{
  "model": "image classifier",
  "dataset": "photos of plants, animals and fungi (iNaturalist)",
  "train_examples": 155796,
  "image_size": 64,
  "crop_scale_min": 0.7,
  "horizontal_flip": true,
  "rotation_deg": 5,
  "targets": ["family"],
  "num_classes": 181,
  "arch": "gmlp",
  "norm": "layernorm",
  "mlp_ratio": 2,
  "patch_size": [8, 8],
  "conv_stem": false,
  "layers": 12,
  "width": 512,
  "loss": "cross_entropy",
  "residual_init": "none",
  "optimizer": "normuon",
  "muon_scale": "match_rms_adamw",
  "learning_rate": 0.0069,
  "momentum": 0.9,
  "nesterov": true,
  "orthogonalizer": "newton_schulz_5",
  "adamw_lr_other_params": 0.002,
  "max_grad_norm": 0.5,
  "max_steps": 9700,
  "batch_size": 512,
  "epochs": 31.9,
  "lr_schedule": "step",
  "warmup_steps": 290,
  "weight_decay": 0.09,
  "adamw_weight_decay_other_params": 0.05
}
Rows from block 8 of a small image classifier, named by matrix and row number. Rows with one number belong to one neuron. Each number is 128 + 24 x the weight over its row's rms, rounded and kept within 0 to 255. All counts start at 0. Numbers have three digits each.
After each neuron's rows are labels from the 100 images, of 14848, where the neuron reaches its largest size: "patch colour" is the nearest of a few named colours to the mean colour under the peak. Only what is clearly more common there than usual is listed. The data: photos of plants, animals and fungi (iNaturalist). In brackets: how many of the 100.
# u: gMLP up (value half) (model.blocks.8.mixer.u.weight, 512x512), inputs 430-511
# v: gMLP up (gate half) (model.blocks.8.mixer.v.weight, 512x512), inputs 430-511
# out: gMLP down (model.blocks.8.mixer.out.weight, 512x512, transposed), outputs 430-511

u.418:170130128151107114128157115115146113060155115103153121133138189130147150106082156126146125154132134159137119146144127161167135090065155155130139110121121110127138126136115136139178109147139133165167124119099144181123129110130114164105140112116100
v.418:110133122146126126168120164086151143082154173108131118194140148149107123130089092132138087124110098080136106100118161122094126135162115120153132190113136126157091152100120121126142160076153142111100135137147145125129148130118090163167147104055139
out.418:155166116135086102119109148148152128133115125132145123146131133109078101083134145156132128154149131149130124071123087131136115116133154170097132159129111164130132087088171111123182082131161099091102122109140113132153162126124117147108132163162093
patch colour: brown (50)

u.429:110159154099151133135140112150081164127103107127089134111132152135107108171153145130137120112126123131128102083125112116128135152141113153107121105175123170118079101123140147117119117109151133120088159082113123127121174169113117122142136174153116
v.429:119137150090103123171120130117129158110105104077133139146106151128121150102113113138113093088131163113116131116160130126114134108102117138122159127111141129123173133128128148156131123100099173150148160140129099165178106158160137156156120094145148
out.429:152167155139150185139125106188132130097112133134089200117119168106142175154143160147096158108136132117095075107162144116125107123102101073137148108143136142139117176123140150106152133125167156107131117170105107119130106115128131157143168130106144
patch colour: brown (55)

u.110:111090151158135141091151108085106153118119113117149146111146132120130117171184187144106126153104132140102120152153078091131132110116149164104150128117116099161116135080105145116152116079129129117145152143155117097113124147105128162178122119094157
v.110:145110099115140142147127148127130099127113143162116125147146123084177140085143102126123062133101150141142130110123106129157134131113118118081088133119101162097080094158145125149143077164139154121130100105127145113141127121120112123124115136142100
out.110:119106123137112113087166115140138128121153162181137118174090108102099171136151182117125128133167138101136115117080131098116114144154118158101131164111102179099117111081127131119147134130106139102084091118098136099138137181068155079140098109090101
patch colour: brown (60); black (40)

u.14:083107130154097142172141126137131133114107106110087165174175164117158166119078124112146125104109104088155143138133124140133124125146133144127127120119111163111117111113148128151123101170140120131158143099138115116090123143126141134116138140159095
v.14:139145160152133150129159129157074131145142151197079127150097169097121098127149138156118143132105111104140151136108134153077107086116143145143122129141112124150120107079144089123122140156152125130110116089102138112112117120145145149122086169116115
out.14:117142147139131116128134102111109096164161156129119119123133126162102103167090133098174153128149068134110119135085147120117090120141131115126142132146156147120185162148131130102100179125119152149114125170112139116151119124147131168095148091155098
patch colour: white (26)

u.233:135172102142104146100139130133128172121123153170139138111093112100118149108119142123088182129143133114089111134144165122163111142119129112189153119132142125114143153148135118123141125134119108117123129182115109120161166104092122114144136140157154
v.233:161120203120118107147185172098127094145153096149138121157151130131124132111135178118140139137119106100158113125127159191148166097127126138112117104152130116163128136131113108150149146085117141156079117126120143093141157149170137143160151097108153
out.233:121120116173122149136083104145137132146135126135124065089185113130148121100054135133118118149162126133150140164114093109141137121140121110147113089142148105116090124124148125082142118124163096112150115170099113105122130147114122086111124119178152
patch colour: black (29)

u.325:125125103119140078123144117135090081132125106156153146104121120156160100143160133130118100144144115123132124147129159148117133143123142115125110108114166081129131082119129095116186125122071110118103138122111143133147109136168143116128148169152160
v.325:149096138115115117112133099120132084167143150142167154109119123112150148127103127131141098144101104142135115147176129127133147170124157144111096156133093107126156100132124147150144136118113133099103132161128115143102109142117124116165147127154100
out.325:154167136126137125150124164122100078159137144120136080139145090135097115164153162174112116168152120149103157158160142086140133117100125188161107141155143108105153092112121109101167140113131131109170130123151105091145125111178141155117109136143165
patch colour: grey (80)

u.171:148126142105165097154104127122124132108119140158134149108167143140126091163164150125137105091103139151135133099142129160073135136129129123108180102134172153176101129111131116094114113081134124148140122120172128091149124143159150080131088096092160
v.171:132108156161173135136109101140117149099131094145143115113122185120113078137164145138145167114154156146094068103194113130099075107157112128147156103120157114136063146163118106131102093123118144111178164092119098108141141092085151127112117095102132
out.171:110118130147137135155096164160114120103135124114146128106143063096133167112140136127126096142114143067112127105069122094142157133155112135164167151137119121090119127179111151120090105099125150162125102136141118117116092170120110119103119127086139
patch colour: grey (79)

u.463:096140129128156106128131117126143090124170113124101096166112125111137130105127129146128149133136178162128120126140118172117107117146091083129106137155116165164106151122156082128141158095134139130115137109126150118096146143178121118149142083135111
v.463:084109114104076137103125116175161182156118133211105195156116159125130128125147123072084116110161093111139135130114108113107147131136101155086119116104092189109089118141131123121120082124151136140124131118171160111102134151124143126106136125112124
out.463:156128103162129140135115080157093137143147120090135102102125141115105107120139123122187125121149118156154108128111149144115116164104123155145177106130101146123093099085149103133116115129099080133149122084087154162119103105130118178115120112118125
patch colour: pink (30); white (26)

u.121:148160121115152118133136165100127122104135086102143132179127143159128169125119159146171136142137159155118139118160085115132099111146118085176116132130187139115126135149064122168154058134109108103108116129120110138098122142172117152147123114161119
v.121:106115120121134111144130102140113121130116099107158152093151141115112120140121164122130108162146169141143120147151154102125137087113165124113147081077176107124084127083114125180164175165103120118137123145165106107160123150177129119129122115142116
out.121:105134156122120155162101094101186119096133081138146133131166157091142097148095202095120113119104128141114118154102174148141138128117129132157149163114172083133117121166137141150070136122090148141158129137125107085115130107117086128111176146114099
patch colour: black (26)

u.279:126147130184121127100121126143101135153153095139145116100109127094140131123145147104058140115147162094117136159088148112149127084076110104082121110116110117086085125141092123130127120143173114147121123144121120086122109137146125136115138178139113
v.279:139128130117132132143094145108113106141134126107112104144157143106124100152108117123141131106131125147142111129118115149158110159118124118120117119150144095169116160175089113131164147148146131159121102121139105114157126149124148132120104139137147
out.279:103094157137130140113104140144137118115154121138097084166134141132125102108104115119100098132133114157142117143121150146115109124146135138171135153140099131118132128074110134147147117132102128123117148183170190131129136137147127123132082107145109
patch colour: black (34)

u.135:176109144100123121131131168190111104130109137125139154127114137133142109147147160133146120137126159169134139112131102131087129169134079142135155112163154120119133116085150135137121185160140138111129113143135081112176129146141130156131147163131128
v.135:115142137109148114148140103150144149088071144157153149083138144093126113123094106144123107131117140155088147095136116074120111158150140074110160081131148149125140127101153126134185144091116159107167110161112111064154156105086170108129130135109156
out.135:118105142132186160120114122173123118116099104125130142161139154079142191120153113147145141143139131147083127170139095128115172113122138147144131105149153140122108114112135150132153116146126084152127125137113141160118112155131099098141147090152105
patch colour: grey (81)

u.176:102139139138146097145141114156117138166145133084123129093152118174114076152114102112131079116112161140089147119162156182100155133149111112135150103097089151160150137160104120134140120162142162142152103171126118097146115127105130138122134160139118
v.176:168070154123136120127147129075119091107154100124133139140163141108160137153131130133127127106128111096102158115096130161136081157115120124123123092131104121178143108116137106114100162076105094131124083097135109140121203162151106088095120200123114
out.176:091130144087121137136137130091141124136116082095147107113103122104120114130143114146112105107133168138169129087152126152103133099131133136113146097118111105167105094139141105105135092088163109132130110140163115148135134130082103099107128146163114
patch colour: grey (79)

u.419:156124109059140126111163077147131100108127117118096109118130114171113123132110097134144151123117104139133117132088113087136108132152134101116166130125119117105141160111153141142152110152146132117137158168095154164153169126128156126134157143143127
v.419:132063124151105085132093121111119106109129121096128071152115154114140113121155089134129149095099149103128132141160134099109100141093120138087096106157131142099111151124098155125173126139117113119104099126123171159112125128117156099107146133153129
out.419:089089153105155129113116115115171172200098155096143139099139083147129132115139163133119124109152097139130133170169152123129138137110095148128134126144120108102126155111134129128132135116132140099157123126085105138146135153098128139120119087149125
patch colour: brown (54); black (26)

u.256:145099151093153111161150167109165131147107077116127161132151111098138148137157158097164138152140153071130129126113123106104139106110147145136139149124118146149132131105119203084183112138133140190129162147135102108104101129162173144151147127136080
v.256:128169121134125151107127108155164147159141140134119103127096137104176139122140164139183160120142133145115142097100137130071137118150106086143159151099142109131132144138171079116115147150134151178104156130089107106177145147114128146128167097094168
out.256:130154108113147127109121075103145124158120074159129150130183119113075125145131123146126130093115103142087156112140116169142136139103145120118104101146110105133159123134153126104122117161130111159157163130098104138137161142144133122156080119108104
patch colour: white (29)

u.49:123152126176113144095150137129085109079163115152094101146109122127124102133112164149079159104137146100138145101146124125106133127123144143147150111121090113138131096159152101104159198101115113126092139134116088121151109104125126118154123092141118
v.49:171114149147066101089133093121139175089131105106119082113122128133106124115082122143150115126141149143138163118136087112157136119106125103129142107136086103097134109152148128108138145132121121120129116165114103097126139086139121149137148129161085
out.49:116136156122119164180119113160118128157158115146124118129117179145130128128096132131130178122141118140145132105117159094128076154166155147141120153136161171118089175162127122130142134126113128122099108109121145160146139096141133143128129138124145
patch colour: grey (80)

u.352:134116078098104149089161132150137142126156127161119132113113163133144101125147101083148125091076133150102122173135161101172136143131139123115126129099139141104106115106117114099138115125120132122134098197122143102127160200109102140150148147115113
v.352:143147132164134107156125133128120174132136142129095158135089116132102141109136099115135138158110111115136141131118116140091154095118110129123147129092144129148103085146142104122111168183127114124098122123177113109103122195155086132110139126118149
out.352:103144133112110117160151131104165112177134120156142101137108136109137154168108060174148163178133123128120100143175154114125191105144124142138151127178074163158077104112123120176175179105165154106119096148121139118131150166120173141135109132090157
patch colour: black (36)

u.320:145116137152083121146140139156113167148147141109138104130130126120133111169153177143123140145160096141123107144146169115131159112133116086132098141114119174125151132107068163107127136149123151126103141156148155118145135116153123104152134146158120
v.320:142139150128098157053159173155138136085153153130114116084155096166116134117170113139135143113106146128128173134141134133117132144104137150126126120130088127158166130122112129112108133157066124142108090082113146121106101102105147155125147123109098
out.320:096125113048070126135104089135105130138127108133127084097095105089119119140120106139110160138094112096147114129102137112127128117122099142108138120115114162164137114125191101120102105146096146144141084115140117087171136099143139146145148151175167
patch colour: grey (76)

u.250:152158176133132138126148122140130154119167144135121137099151168118179143124144106139129151103164098147139156058101125089122120126125107130146126106144116116117116132152148134135117106143157129138136112152140137206184164112108120146145106165119183
v.250:153141159128131133127128191126101090132126141113108142116105129153102142161156167102131152130145128136149131144159156202110094122114117132174153121083113134156140146149134125091091137147143097114153141122149115191106142128101132118155131140087153
out.250:156143105085119142109088158150155098136099069159118172139134102143134134103166129097134120128109168152127125207125187091115090143115123094120105118165103116120081110115135087132132140114140126111114167121101117122092083071124118135131159110126124
patch colour: white (32)

u.380:138141114104107138102135142148166128085137135157134084120164130166114114127138137104093109155126124095109164129173144165092100128115151123097148143087152147126167145115126082134144133128097107130127133112156126117178142121135163122101119157076106
v.380:102156118137121140084117163121177148101093128112102081115134170108110090117111139161095136132112123144157126144161078117098133123098148097146156134158106093108132092161142108126112104136099144158158127130125084120144084163090144124098114149154146
out.380:163110175141135113086092151081118139136093145121151107115118125155141152116140115145137114133093093161124127109126098147096191121121139116154120121104138153130169163149184120171138104131113104097138183104158096159110130160117133125131126149112100
patch colour: pink (27); white (26)

u.203:127122135133086132110112150177093198138116148107113138174141135126120127104125108130097089144107156139114135120128145158144123118149164120161096131141181136141133109117130136117111111134111164115080062153138114121154114155129133141128118138087094
v.203:128127132138130146121098128097137145096133159090119100140124125119131079098134126156137102108134161146132120122133126132158139126160140100115132153142137125109090134132157085147176106132168128121148113131090100109109152102220130118104120152108137
out.203:174099143141109130161117126154127126143139153157129141136141120131114129116129114149106104160121122128126163148129106158129114099187107132153119122133163139146120089074141122162162144131100137152137128081128107078123150115161110127122156121145143
patch colour: brown (50)

u.244:133121081107118091088106124134109147143131115108149149099170146152152193140105102193122117112111089096157109073125124165116122127145152139130123088147135176177132145125179138153084118122124118130120120084176107135144121121122114117125116131150153
v.244:107117122154069132139117137174158126120145155100098108091157132080102093111145125151116123117132128106142128108110148100075082132092144158149153126162081143148155126133166107112156159142106156129146099146113149164120129109147115126138120105115183
out.244:095127127107153172099121160126091145113078108136123119119121143113106135111121109104142127151157125143110116161130114111125148133146137136143149138106080128168127137154140149087089138120142147113121130106103078128127101139134174121131113094094114
patch colour: green (29)

u.243:148123101131104111136118103110156176111068142159102155108114145130128138132125147085143113128162103107118122147143112129135142137144119112140166125109100110115117117136152155091154159121166179121145132152088111068108123128128144150140149127135138
v.243:126122131127150119143121147116118094157103142112119121131102122122152160174137142092131146134118151094127094120109113145114170136114080101161148085146113120089124056116126152091133157119176156151099155187157126117151136145119103117133115132152123
out.243:163146180147123174146166106135079121134114111147112110134098111090101126152137163104145110133127176169149106114144151158154126117111094143115147131126083116160111098142119143162147109162097129095139143139163114110135160106112137115132119157117114
patch colour: white (29)

u.423:164118116173150110114152149145163155140101135136120134161122126110134065134106129139154123140106126140101128140130141178078130121116140116140172143126161121126140146134133138068111131098110147156115136134105132118153079103083107125135111164123139
v.423:178133138078161059075129138133182083091104121127111141128136134102160123134127118131094086125127099168075117185128113152118135123128118115132146112109132123137074130137160134126106086094163108135139166148114173108124108165124172121162139146123147
out.423:109107100110147139104133096095135128151079125144102103115154157112136138147146143113128103173108140147150150176150130135129126148093109102143154126120104163114095129152149093119128110192135113146150112170147160113125146164115120192124112118141109
patch colour: white (31)

u.136:131167132157101127115123118131118118084120135136146104153115125102114096126154157135135124132150118101116164132104122133141144166103103165142080152086157148143155143066096151071144161123096195105099143153096106132124135102110132126147147120133130
v.136:144156143118103105143147114144118152151167121118146144123129152121143139097120127125129137082182125136096170153124134086142160135149095128118103164100118117151112084115142147142128145089089136094102133120095141085153143174102123114133103112157139
out.136:116164126125150156151097127097104129131129082113149145147091141124132123158139107112125171146119097178126150110135094122109119147129088101138133155127170101137159108180156123116121075111098120163089125135174181116137096105102157125153126156131143
patch colour: yellow (27)

u.201:144121075105150107141101108104143099158104140077126117139131084123177152064138101093124154122129134101129150127123110092160135098090137133096085155126105074159112162156113099069154135094103175149109159132128150155131105116126114083131073117118115
v.201:106097126133155062147095110139135130066118124104102082148148126179140139129096121104152113098120176085099119164122125133148123114154159118120140095121168133099125151141127115137159126173146136149114138104154091110138142126117129118118121069137118
out.201:148164128128139126149123099152121161184136137098153124155132153115119094110137149127132115135135085120127147140129120128114156155087136118154141169141130159105069141149143135104099116120134110107145129142131112178131122085144123141115070134089167
patch colour: black (29)

u.499:127134165125160090149145117150092105116133107125101132081153149124092144117181132120112136126128123152136144128121148133143157155118128107090143149136140117154114118087117069094132125117141192109140071073163152109125128152146131119118119141106139
v.499:154111138097121129145161124118128118136169102133141107147154120137133101149118102110141137105095137118115147117087109108052133140143155100079123149118122108125146129135120115105177105159128129127174150130180098098111105107127095106123106111141156
out.499:152138139114157152156141155131138110075084105123115121142138116123103096143092131106100106131100115094152173141124135109121121075145142103131116123150154149114162124109094168099159148130136109117105161139177153142092135117158158109109164149142152
patch colour: grey (79)

u.409:130110146092151126105125115115163126098146110112086139129152140178135178145142155112107161125151119124127100117112091097122139134162141095108179150116107150139106147108137127148121148095135136085130106119099156160178127131083129145141104110123131
v.409:165134134142115119113141107146176163118121091105100116132176116090139121107170130124158145131116145118118139096101140138121108112144138148085141144117164142137178134153186167107106156114116108123136163133122130128091097122115124161163171123147148
out.409:121139083174097116137135093140162139101107118155111095119119132113077125159175128124079145154133098153147153082159128078096094137119148130165120126147102122144143135137153114131138108106070158127109158115122101115126140173136113151138106155195165
patch colour: green (44)

u.405:122117150128109137110148128172160100104151118069139131139140154112076172108133129125134116057119081094151147087103135133095127141123142148158160142128111109149133151120108129123164092110137125098140153154154130118123127109122100083151133119128164
v.405:127124108148159144132120119126089136162117114145125117072105193153109140120173132125138104195096116141131139123086124105167195129142131149131115076134171125107161167129178104104112126146140131117096114126117128144134126110160120122172153132163122
out.405:113145135149109146155060111161079130086102119116137134120156131123102149133123165149127146117144132123152123136097106133096095125098129132153136092145145147126124141109139083109106119145107107116147160138114154111116103110108139127155102173108162
patch colour: cyan (38)

u.386:141148138129137140145114127153165116109138096135116146169128113137117148099122145143120104102112119109137136133126136146164121169085134122141142119160106114119180105175123146148151159107166161106118138134160169128139151138089104082141146154125140
v.386:128127126140137119136117122181077119104116119147144106147145072146129127119103155136114132125126141198105105110159137158113125102112114135101104092103105117108149083104139112154099156132125132138104154119109137139091110096104114206122106107151134
out.386:140149134086127133123122130144069093164110132151144105110113126090102150122151119136138119116157150128091148173139100109131109142129159123162148116125148137159145118130129143141098105089147150132088118132109112152120112145121125137098149084134133
patch colour: white (38)

u.50:131128103144098135120125142093116148097170120134129133134143143077133136155152109133129110185126091173124133121108101137093141153173137104116116159134115114118140142104117108097136145133102130144122097134089145118105125096172140095124155112127085
v.50:127113129106111126105153145123136106111154077112107147131106158115142154135129103146137124142128106105123149079128162133137159118160120143120104150118117126094133095094127125125099122120129140103131089139095150165097162141129140143113146130158156
out.50:140134159092140124173145153166072111125099143138085128084136145171145094116125116165128172134133148143136119119114128142202118149124119142124151095109129202140099131134142143126104151134175125116161123163114139157147114130128117125150099102106123
patch colour: grey (77)

u.437:149103138156145091132158140152149114130143145119076143127142152136109124124152088135127104105124072105125150156113103178162144112145114100103103152093129104121069140149091100117162139115152101168139149110119129101180080138147095163107136140132169
v.437:120133170111100106172116110155149063079150154116115103152118172118104105140111110075084078126128144118129155104134108141142124137155130109146149127143145126090134076116123108123099128111144137118133151124122114159144135129112130084101117120120158
out.437:100103096130116139136103169066128118137121137114114086125134123162120157134131113129133157119110177150124115161119121133111161141135089146129100132166192154132132116130107121157177129103116110151108101123122121148154165105146117148150131113137106
patch colour: brown (51)

u.492:167159096121112106129094112116125146178189163137104122085155139148125118161141153188160100123129136083106138138114117130122155121140087141166154121130148108124151164102129145139111148134134114087133129104170098077095164129079107076114163106118066
v.492:152126131136136137120114144133127150114097186146157160179148100114110145150127125083123138096164116148083145116193100142127131121115113130159150151125160107143118121139123096151116123134151094120142128151084149127125118137092136144160155116107083
out.492:138137141115093180170141114120131128098112109108116154078182120147142140162118141095128108172126145107063086105094176128095170116140081137116139127130133157169135112149104136107139121149131089128087090091129124156158104107116126117139113140146164
patch colour: brown (51)

u.87:125117173112132134131091164157137081140112141148093100109132147150094119155138152146081137193081126146138126118126118146129169152081134127133154152118115153145139125139142109121120137131157121133127136099117156094142161127119104141138125156112107
v.87:147142188127130135099182083121163118119103142136125065094149146149102121084134109125184099120163142091132088161129139138136119123144140096117123125183111110111144144114136110135123117146151129133133131117136137116173153088129117116143121113154118
out.87:163137141113149160128158129148183107107136120150134116110142143141121137137128128126126139119101140182153153133141103111159094131167114153088141084102133123128140119122174139112133153135093109142077133130135070082123119132134111114146137163091152
patch colour: brown (79)

u.98:152117115107126143120113201162113133089141153119136126129097142113121100144143140119146161140119090095080104133109101138149132085128132184121127112101136121125138132129117135145146147194135092188117145126121151154113139126142086174151118124156112
v.98:132153101109093110178108130119150141107088106145075119136126159110160116151110120121145121119098159102172101109164086145097108118136120119119096148144133188122124089152105137092086091114140123110118149120165145133156139134160163147107109107062110
out.98:117124136128151144085145117086083122143113141108156120122102152173148112126090123129146131118121147100134127137114165160151161182115163117118144135145161152122141115141187106099145126172112130148155122130077068150119076116135100124111140169132122
patch colour: brown (53)

u.384:098138096138122162124112136130086138168147094129066116150121105160127097151112094124089099128057114114129117161144109155141099110150110114139145153103132124114141162152149122070130140142151118107120103160092133135143140159146119117163118139080105
v.384:158116184144122142134125131139128157130065108155161097136131124137104143114174136099130119154126143129091117157096172116112126098155116090106131087141165077119165138164122144102117169127158119120132159159159129136095098163122120129147134140134093
out.384:130163176122127131107121104105083140120150085131182155135123113112120139091126090144111151138118134163131099104149093098086137132147109080144162105096139142127124140160109149186116159113135142144089117124134099050142167113114142132115072165142139
patch colour: black (61)

u.445:093134151153116109128160105130145125132081126135136151115140105158146134139131167176125133128149081129161138131137137184121151112148140133135134066142148074174178126101134110140133126153141146102145122108071133115107119086113127115108122118118139
v.445:091156176125097129139118120167150074149138133110137075163102113112157146122122099150112153108111155156151152166114133149157130180139165154107077175103085081100139145119105143094112107152136102123121106139078180110140146106123129130139151133109090
out.445:178107111131104106145153126124116190143093105147101108108163130115113126103095145122128094157146139139118112161131170095101147130169135111159115136150139140132076182128141097132079155116134132120127114171133104120162149115086116108082143142160130
patch colour: grey (75)

u.232:164136149121173153118171147181133117109133160132091121102130119124170143092121139111087139154140145134129189124153119106119104167150121147121165096123165099094120119140101124137149123124097115141141172137123137152152159137090105146133132154131142
v.232:097111139111141097124138147125142074079091127150136133142135121152135136123147084106120149116125116115104099152100104098136133105118132142124107115102101110149124106148152112093162089142141093104119124126116128128117193134128113079119108144140131
out.232:146110126101216119130139151144134140158119110150140123115114136106098143175127119158088067148097137156161098089100143125164123134084145143112144074163091118120151127110100119113110148108118150144116139129111140127149144130191083148105129112110107
patch colour: yellow (29)

u.235:172137147121149173173087158151124164154079165099097141119092109125117141109140159099147179097135162138125124086143107086101138143150123138094172163147157131124126087126092103128154139103184152121115132162118157172131137106169125137086154163095109
v.235:123109095133126184122104107138133155132128138087131135154069127109112186163131103126106105113159120170139144124156138129083121125148092119168125152155130106103113154165146123122112149109125136110104125103162116116108108134128150109106120149150142
out.235:073119120133156137133145132144105115133125132118133167143106121169133159130121115144126119093124182134133088146141112098112165135094139148136125150115151135174137106072145139151100176136097121104124133121140148155118115143109073098123135087096131
patch colour: grey (86)