From a checkpoint of a small image classifier: 9700 steps, batches of 512.
Rows from block 7, named by matrix and row number. Rows with one number belong to one neuron. Each number is 200 + 20 x the weight over the matrix's rms, rounded and kept within 0 to 999. All counts start at 0.
# u: gMLP up (value half) (model.blocks.7.mixer.u.weight, 512x512), inputs 342-511
# v: gMLP up (gate half) (model.blocks.7.mixer.v.weight, 512x512), inputs 342-511
# out: gMLP down (model.blocks.7.mixer.out.weight, 512x512, transposed), outputs 342-511
u.76,198,175,244,181,195,194,206,184,190,205,184,200,198,219,183,226,192,187,178,188,204,176,203,210,187,196,212,180,179,181,200,192,204,222,196,203,177,245,200,208,178,220,158,203,215,200,234,169,200,177,187,208,159,186,171,203,176,183,228,192,226,206,203,235,192,194,196,234,234,190,159,218,210,191,195,214,225,193,190,214,190,214,191,195,203,194,202,210,190,228,214,230,217,190,204,217,214,201,211,202,207,188,178,211,167,221,186,208,195,175,195,208,245,179,200,186,184,167,170,178,221,190,223,213,203,192,204,239,212,207,222,197,176,183,202,230,226,200,168,222,190,224,187,237,223,193,213,163,236,153,213,186,186,187,206,190,168,189,167,189,192,211,181,211,181,197,190,231,174,186
v.76,223,182,193,173,190,186,198,153,190,218,177,184,187,204,182,185,184,224,193,187,190,178,176,221,235,218,199,178,207,189,177,226,221,204,187,234,155,167,146,198,203,227,200,177,226,178,175,198,195,173,167,239,230,234,225,176,193,207,214,197,147,186,212,191,198,198,221,232,188,203,188,194,207,195,191,223,182,197,191,194,191,169,206,197,182,181,211,209,168,229,228,223,200,211,222,223,185,187,239,207,224,200,210,170,218,182,146,211,198,203,209,211,174,187,152,203,203,160,224,166,224,189,195,226,203,150,239,203,216,177,241,195,233,181,187,239,174,214,198,205,202,208,217,193,227,187,205,204,189,142,198,203,176,197,198,168,217,209,173,238,189,221,146,244,187,195,177,191,225,156
out.76,200,196,169,183,192,221,187,192,174,206,200,188,168,193,225,185,233,210,154,221,221,191,227,202,199,202,188,200,176,220,216,222,202,205,200,188,213,199,218,179,180,199,198,232,183,155,195,232,162,228,195,190,198,194,206,206,182,181,185,249,210,167,216,164,203,192,241,195,186,191,187,174,206,192,193,179,203,219,196,217,194,201,191,204,199,194,193,235,222,211,205,201,223,212,200,192,198,208,190,217,167,234,198,200,207,186,160,222,209,226,206,180,173,201,207,163,217,206,183,205,172,216,197,184,211,208,211,202,193,230,188,220,193,183,234,189,178,178,210,228,176,204,212,218,191,206,201,220,219,207,199,249,192,148,201,228,220,217,154,222,241,184,186,241,220,184,217,204,232,209
u.77,188,235,228,197,161,202,201,216,207,196,175,212,201,170,212,165,206,185,214,199,186,204,189,214,198,176,244,173,217,172,192,198,202,195,208,223,177,211,199,206,205,223,193,181,193,206,200,202,202,197,196,214,214,211,202,191,179,216,185,174,222,201,208,177,230,191,177,208,191,202,215,201,219,173,223,210,181,191,195,217,210,223,211,188,205,193,209,202,201,207,191,187,216,233,189,201,213,172,206,185,268,172,204,241,196,213,209,212,171,168,202,188,174,215,197,174,230,185,195,242,227,228,189,208,227,190,233,211,210,223,212,184,199,215,155,219,216,206,197,185,196,200,239,207,216,199,206,190,215,214,224,183,204,166,192,222,192,260,180,167,173,189,208,204,199,199,218,176,213,210
v.77,217,169,216,158,163,200,195,218,189,165,176,227,211,201,195,196,197,152,175,180,199,208,176,208,221,191,165,186,211,193,199,221,210,209,191,245,178,227,214,186,190,193,191,195,177,214,190,183,200,220,224,199,205,196,185,205,166,206,213,202,219,209,214,159,205,198,199,228,209,187,272,153,184,200,225,222,184,178,223,181,236,186,186,212,217,214,183,188,177,227,194,227,165,213,155,184,226,219,200,190,205,195,191,201,196,191,194,197,212,186,198,202,180,190,205,211,170,196,213,188,199,208,209,214,217,241,218,174,233,227,193,163,198,169,190,171,225,218,201,240,195,173,222,182,201,168,209,186,220,181,171,192,199,197,216,173,179,202,230,207,200,245,198,217,193,181,191,242,171,227
out.77,211,169,211,246,182,175,191,192,195,193,226,201,189,230,201,228,204,184,225,191,207,187,220,197,216,196,233,223,170,204,182,189,235,168,222,217,225,229,164,173,227,179,231,206,202,187,178,200,193,190,229,208,200,195,194,179,221,212,173,193,201,216,201,198,198,206,210,207,236,197,230,187,182,201,234,153,194,203,181,190,191,175,198,205,226,201,203,175,192,182,192,200,223,217,194,193,192,210,173,208,200,184,181,202,213,178,193,168,191,211,224,196,181,226,215,221,203,180,206,194,197,216,235,200,187,206,189,200,229,219,201,170,178,200,178,209,179,196,166,231,193,202,196,234,194,203,239,209,187,238,188,174,165,209,247,215,157,204,174,184,173,194,150,207,196,182,228,233,170,221
u.78,240,216,188,188,154,185,218,199,198,201,201,206,208,218,179,220,211,189,202,195,193,195,200,207,155,231,211,163,210,223,225,186,168,205,186,264,241,175,206,181,217,210,214,175,207,212,181,191,220,211,212,194,206,167,200,204,198,212,177,223,209,205,190,214,194,221,213,209,216,195,201,192,197,165,201,183,218,202,185,217,222,210,219,177,217,190,206,210,174,228,218,204,184,211,208,196,187,191,187,208,197,189,185,210,198,193,205,204,163,189,186,209,169,199,207,217,179,222,192,227,173,200,196,211,206,191,171,148,176,226,205,202,230,169,176,189,202,207,180,193,203,217,180,201,218,210,197,200,210,205,204,170,215,208,234,231,241,229,190,190,165,183,217,217,230,191,187,175,204,179
v.78,187,195,190,202,222,191,165,166,189,194,174,205,154,176,193,178,213,212,229,189,203,175,201,208,164,191,189,191,189,226,212,194,240,202,167,173,181,171,212,202,194,195,201,211,216,210,212,209,192,193,192,201,201,227,200,191,235,209,199,201,222,217,206,195,225,196,204,200,181,193,191,199,197,170,223,191,207,214,186,190,224,207,201,218,217,181,204,182,191,166,195,205,175,194,236,169,202,217,164,187,206,250,203,228,201,185,189,192,156,214,220,219,219,213,172,179,186,164,193,215,210,242,215,214,211,196,204,183,220,181,233,197,180,198,211,175,204,194,225,172,190,206,204,213,172,222,188,201,220,203,186,221,204,217,185,216,191,199,178,220,185,203,185,196,194,208,205,202,218,213
out.78,202,208,255,180,208,197,203,166,193,223,211,200,213,194,212,197,182,151,199,199,189,203,190,208,225,203,221,194,201,182,215,195,207,191,223,225,192,166,187,199,207,224,236,161,214,197,205,211,194,214,219,201,197,211,199,186,214,185,200,194,200,194,195,239,200,205,177,196,210,223,171,168,196,212,200,228,163,188,227,202,166,193,203,195,169,225,209,176,192,206,202,188,247,190,198,230,237,211,219,217,201,215,228,232,185,196,181,190,225,192,202,179,229,219,204,217,216,191,185,242,192,203,200,203,205,191,223,184,203,219,162,203,190,225,240,188,202,208,197,181,195,174,181,210,206,222,219,202,205,200,205,219,184,195,217,197,224,204,186,185,228,182,166,152,237,210,214,197,211,175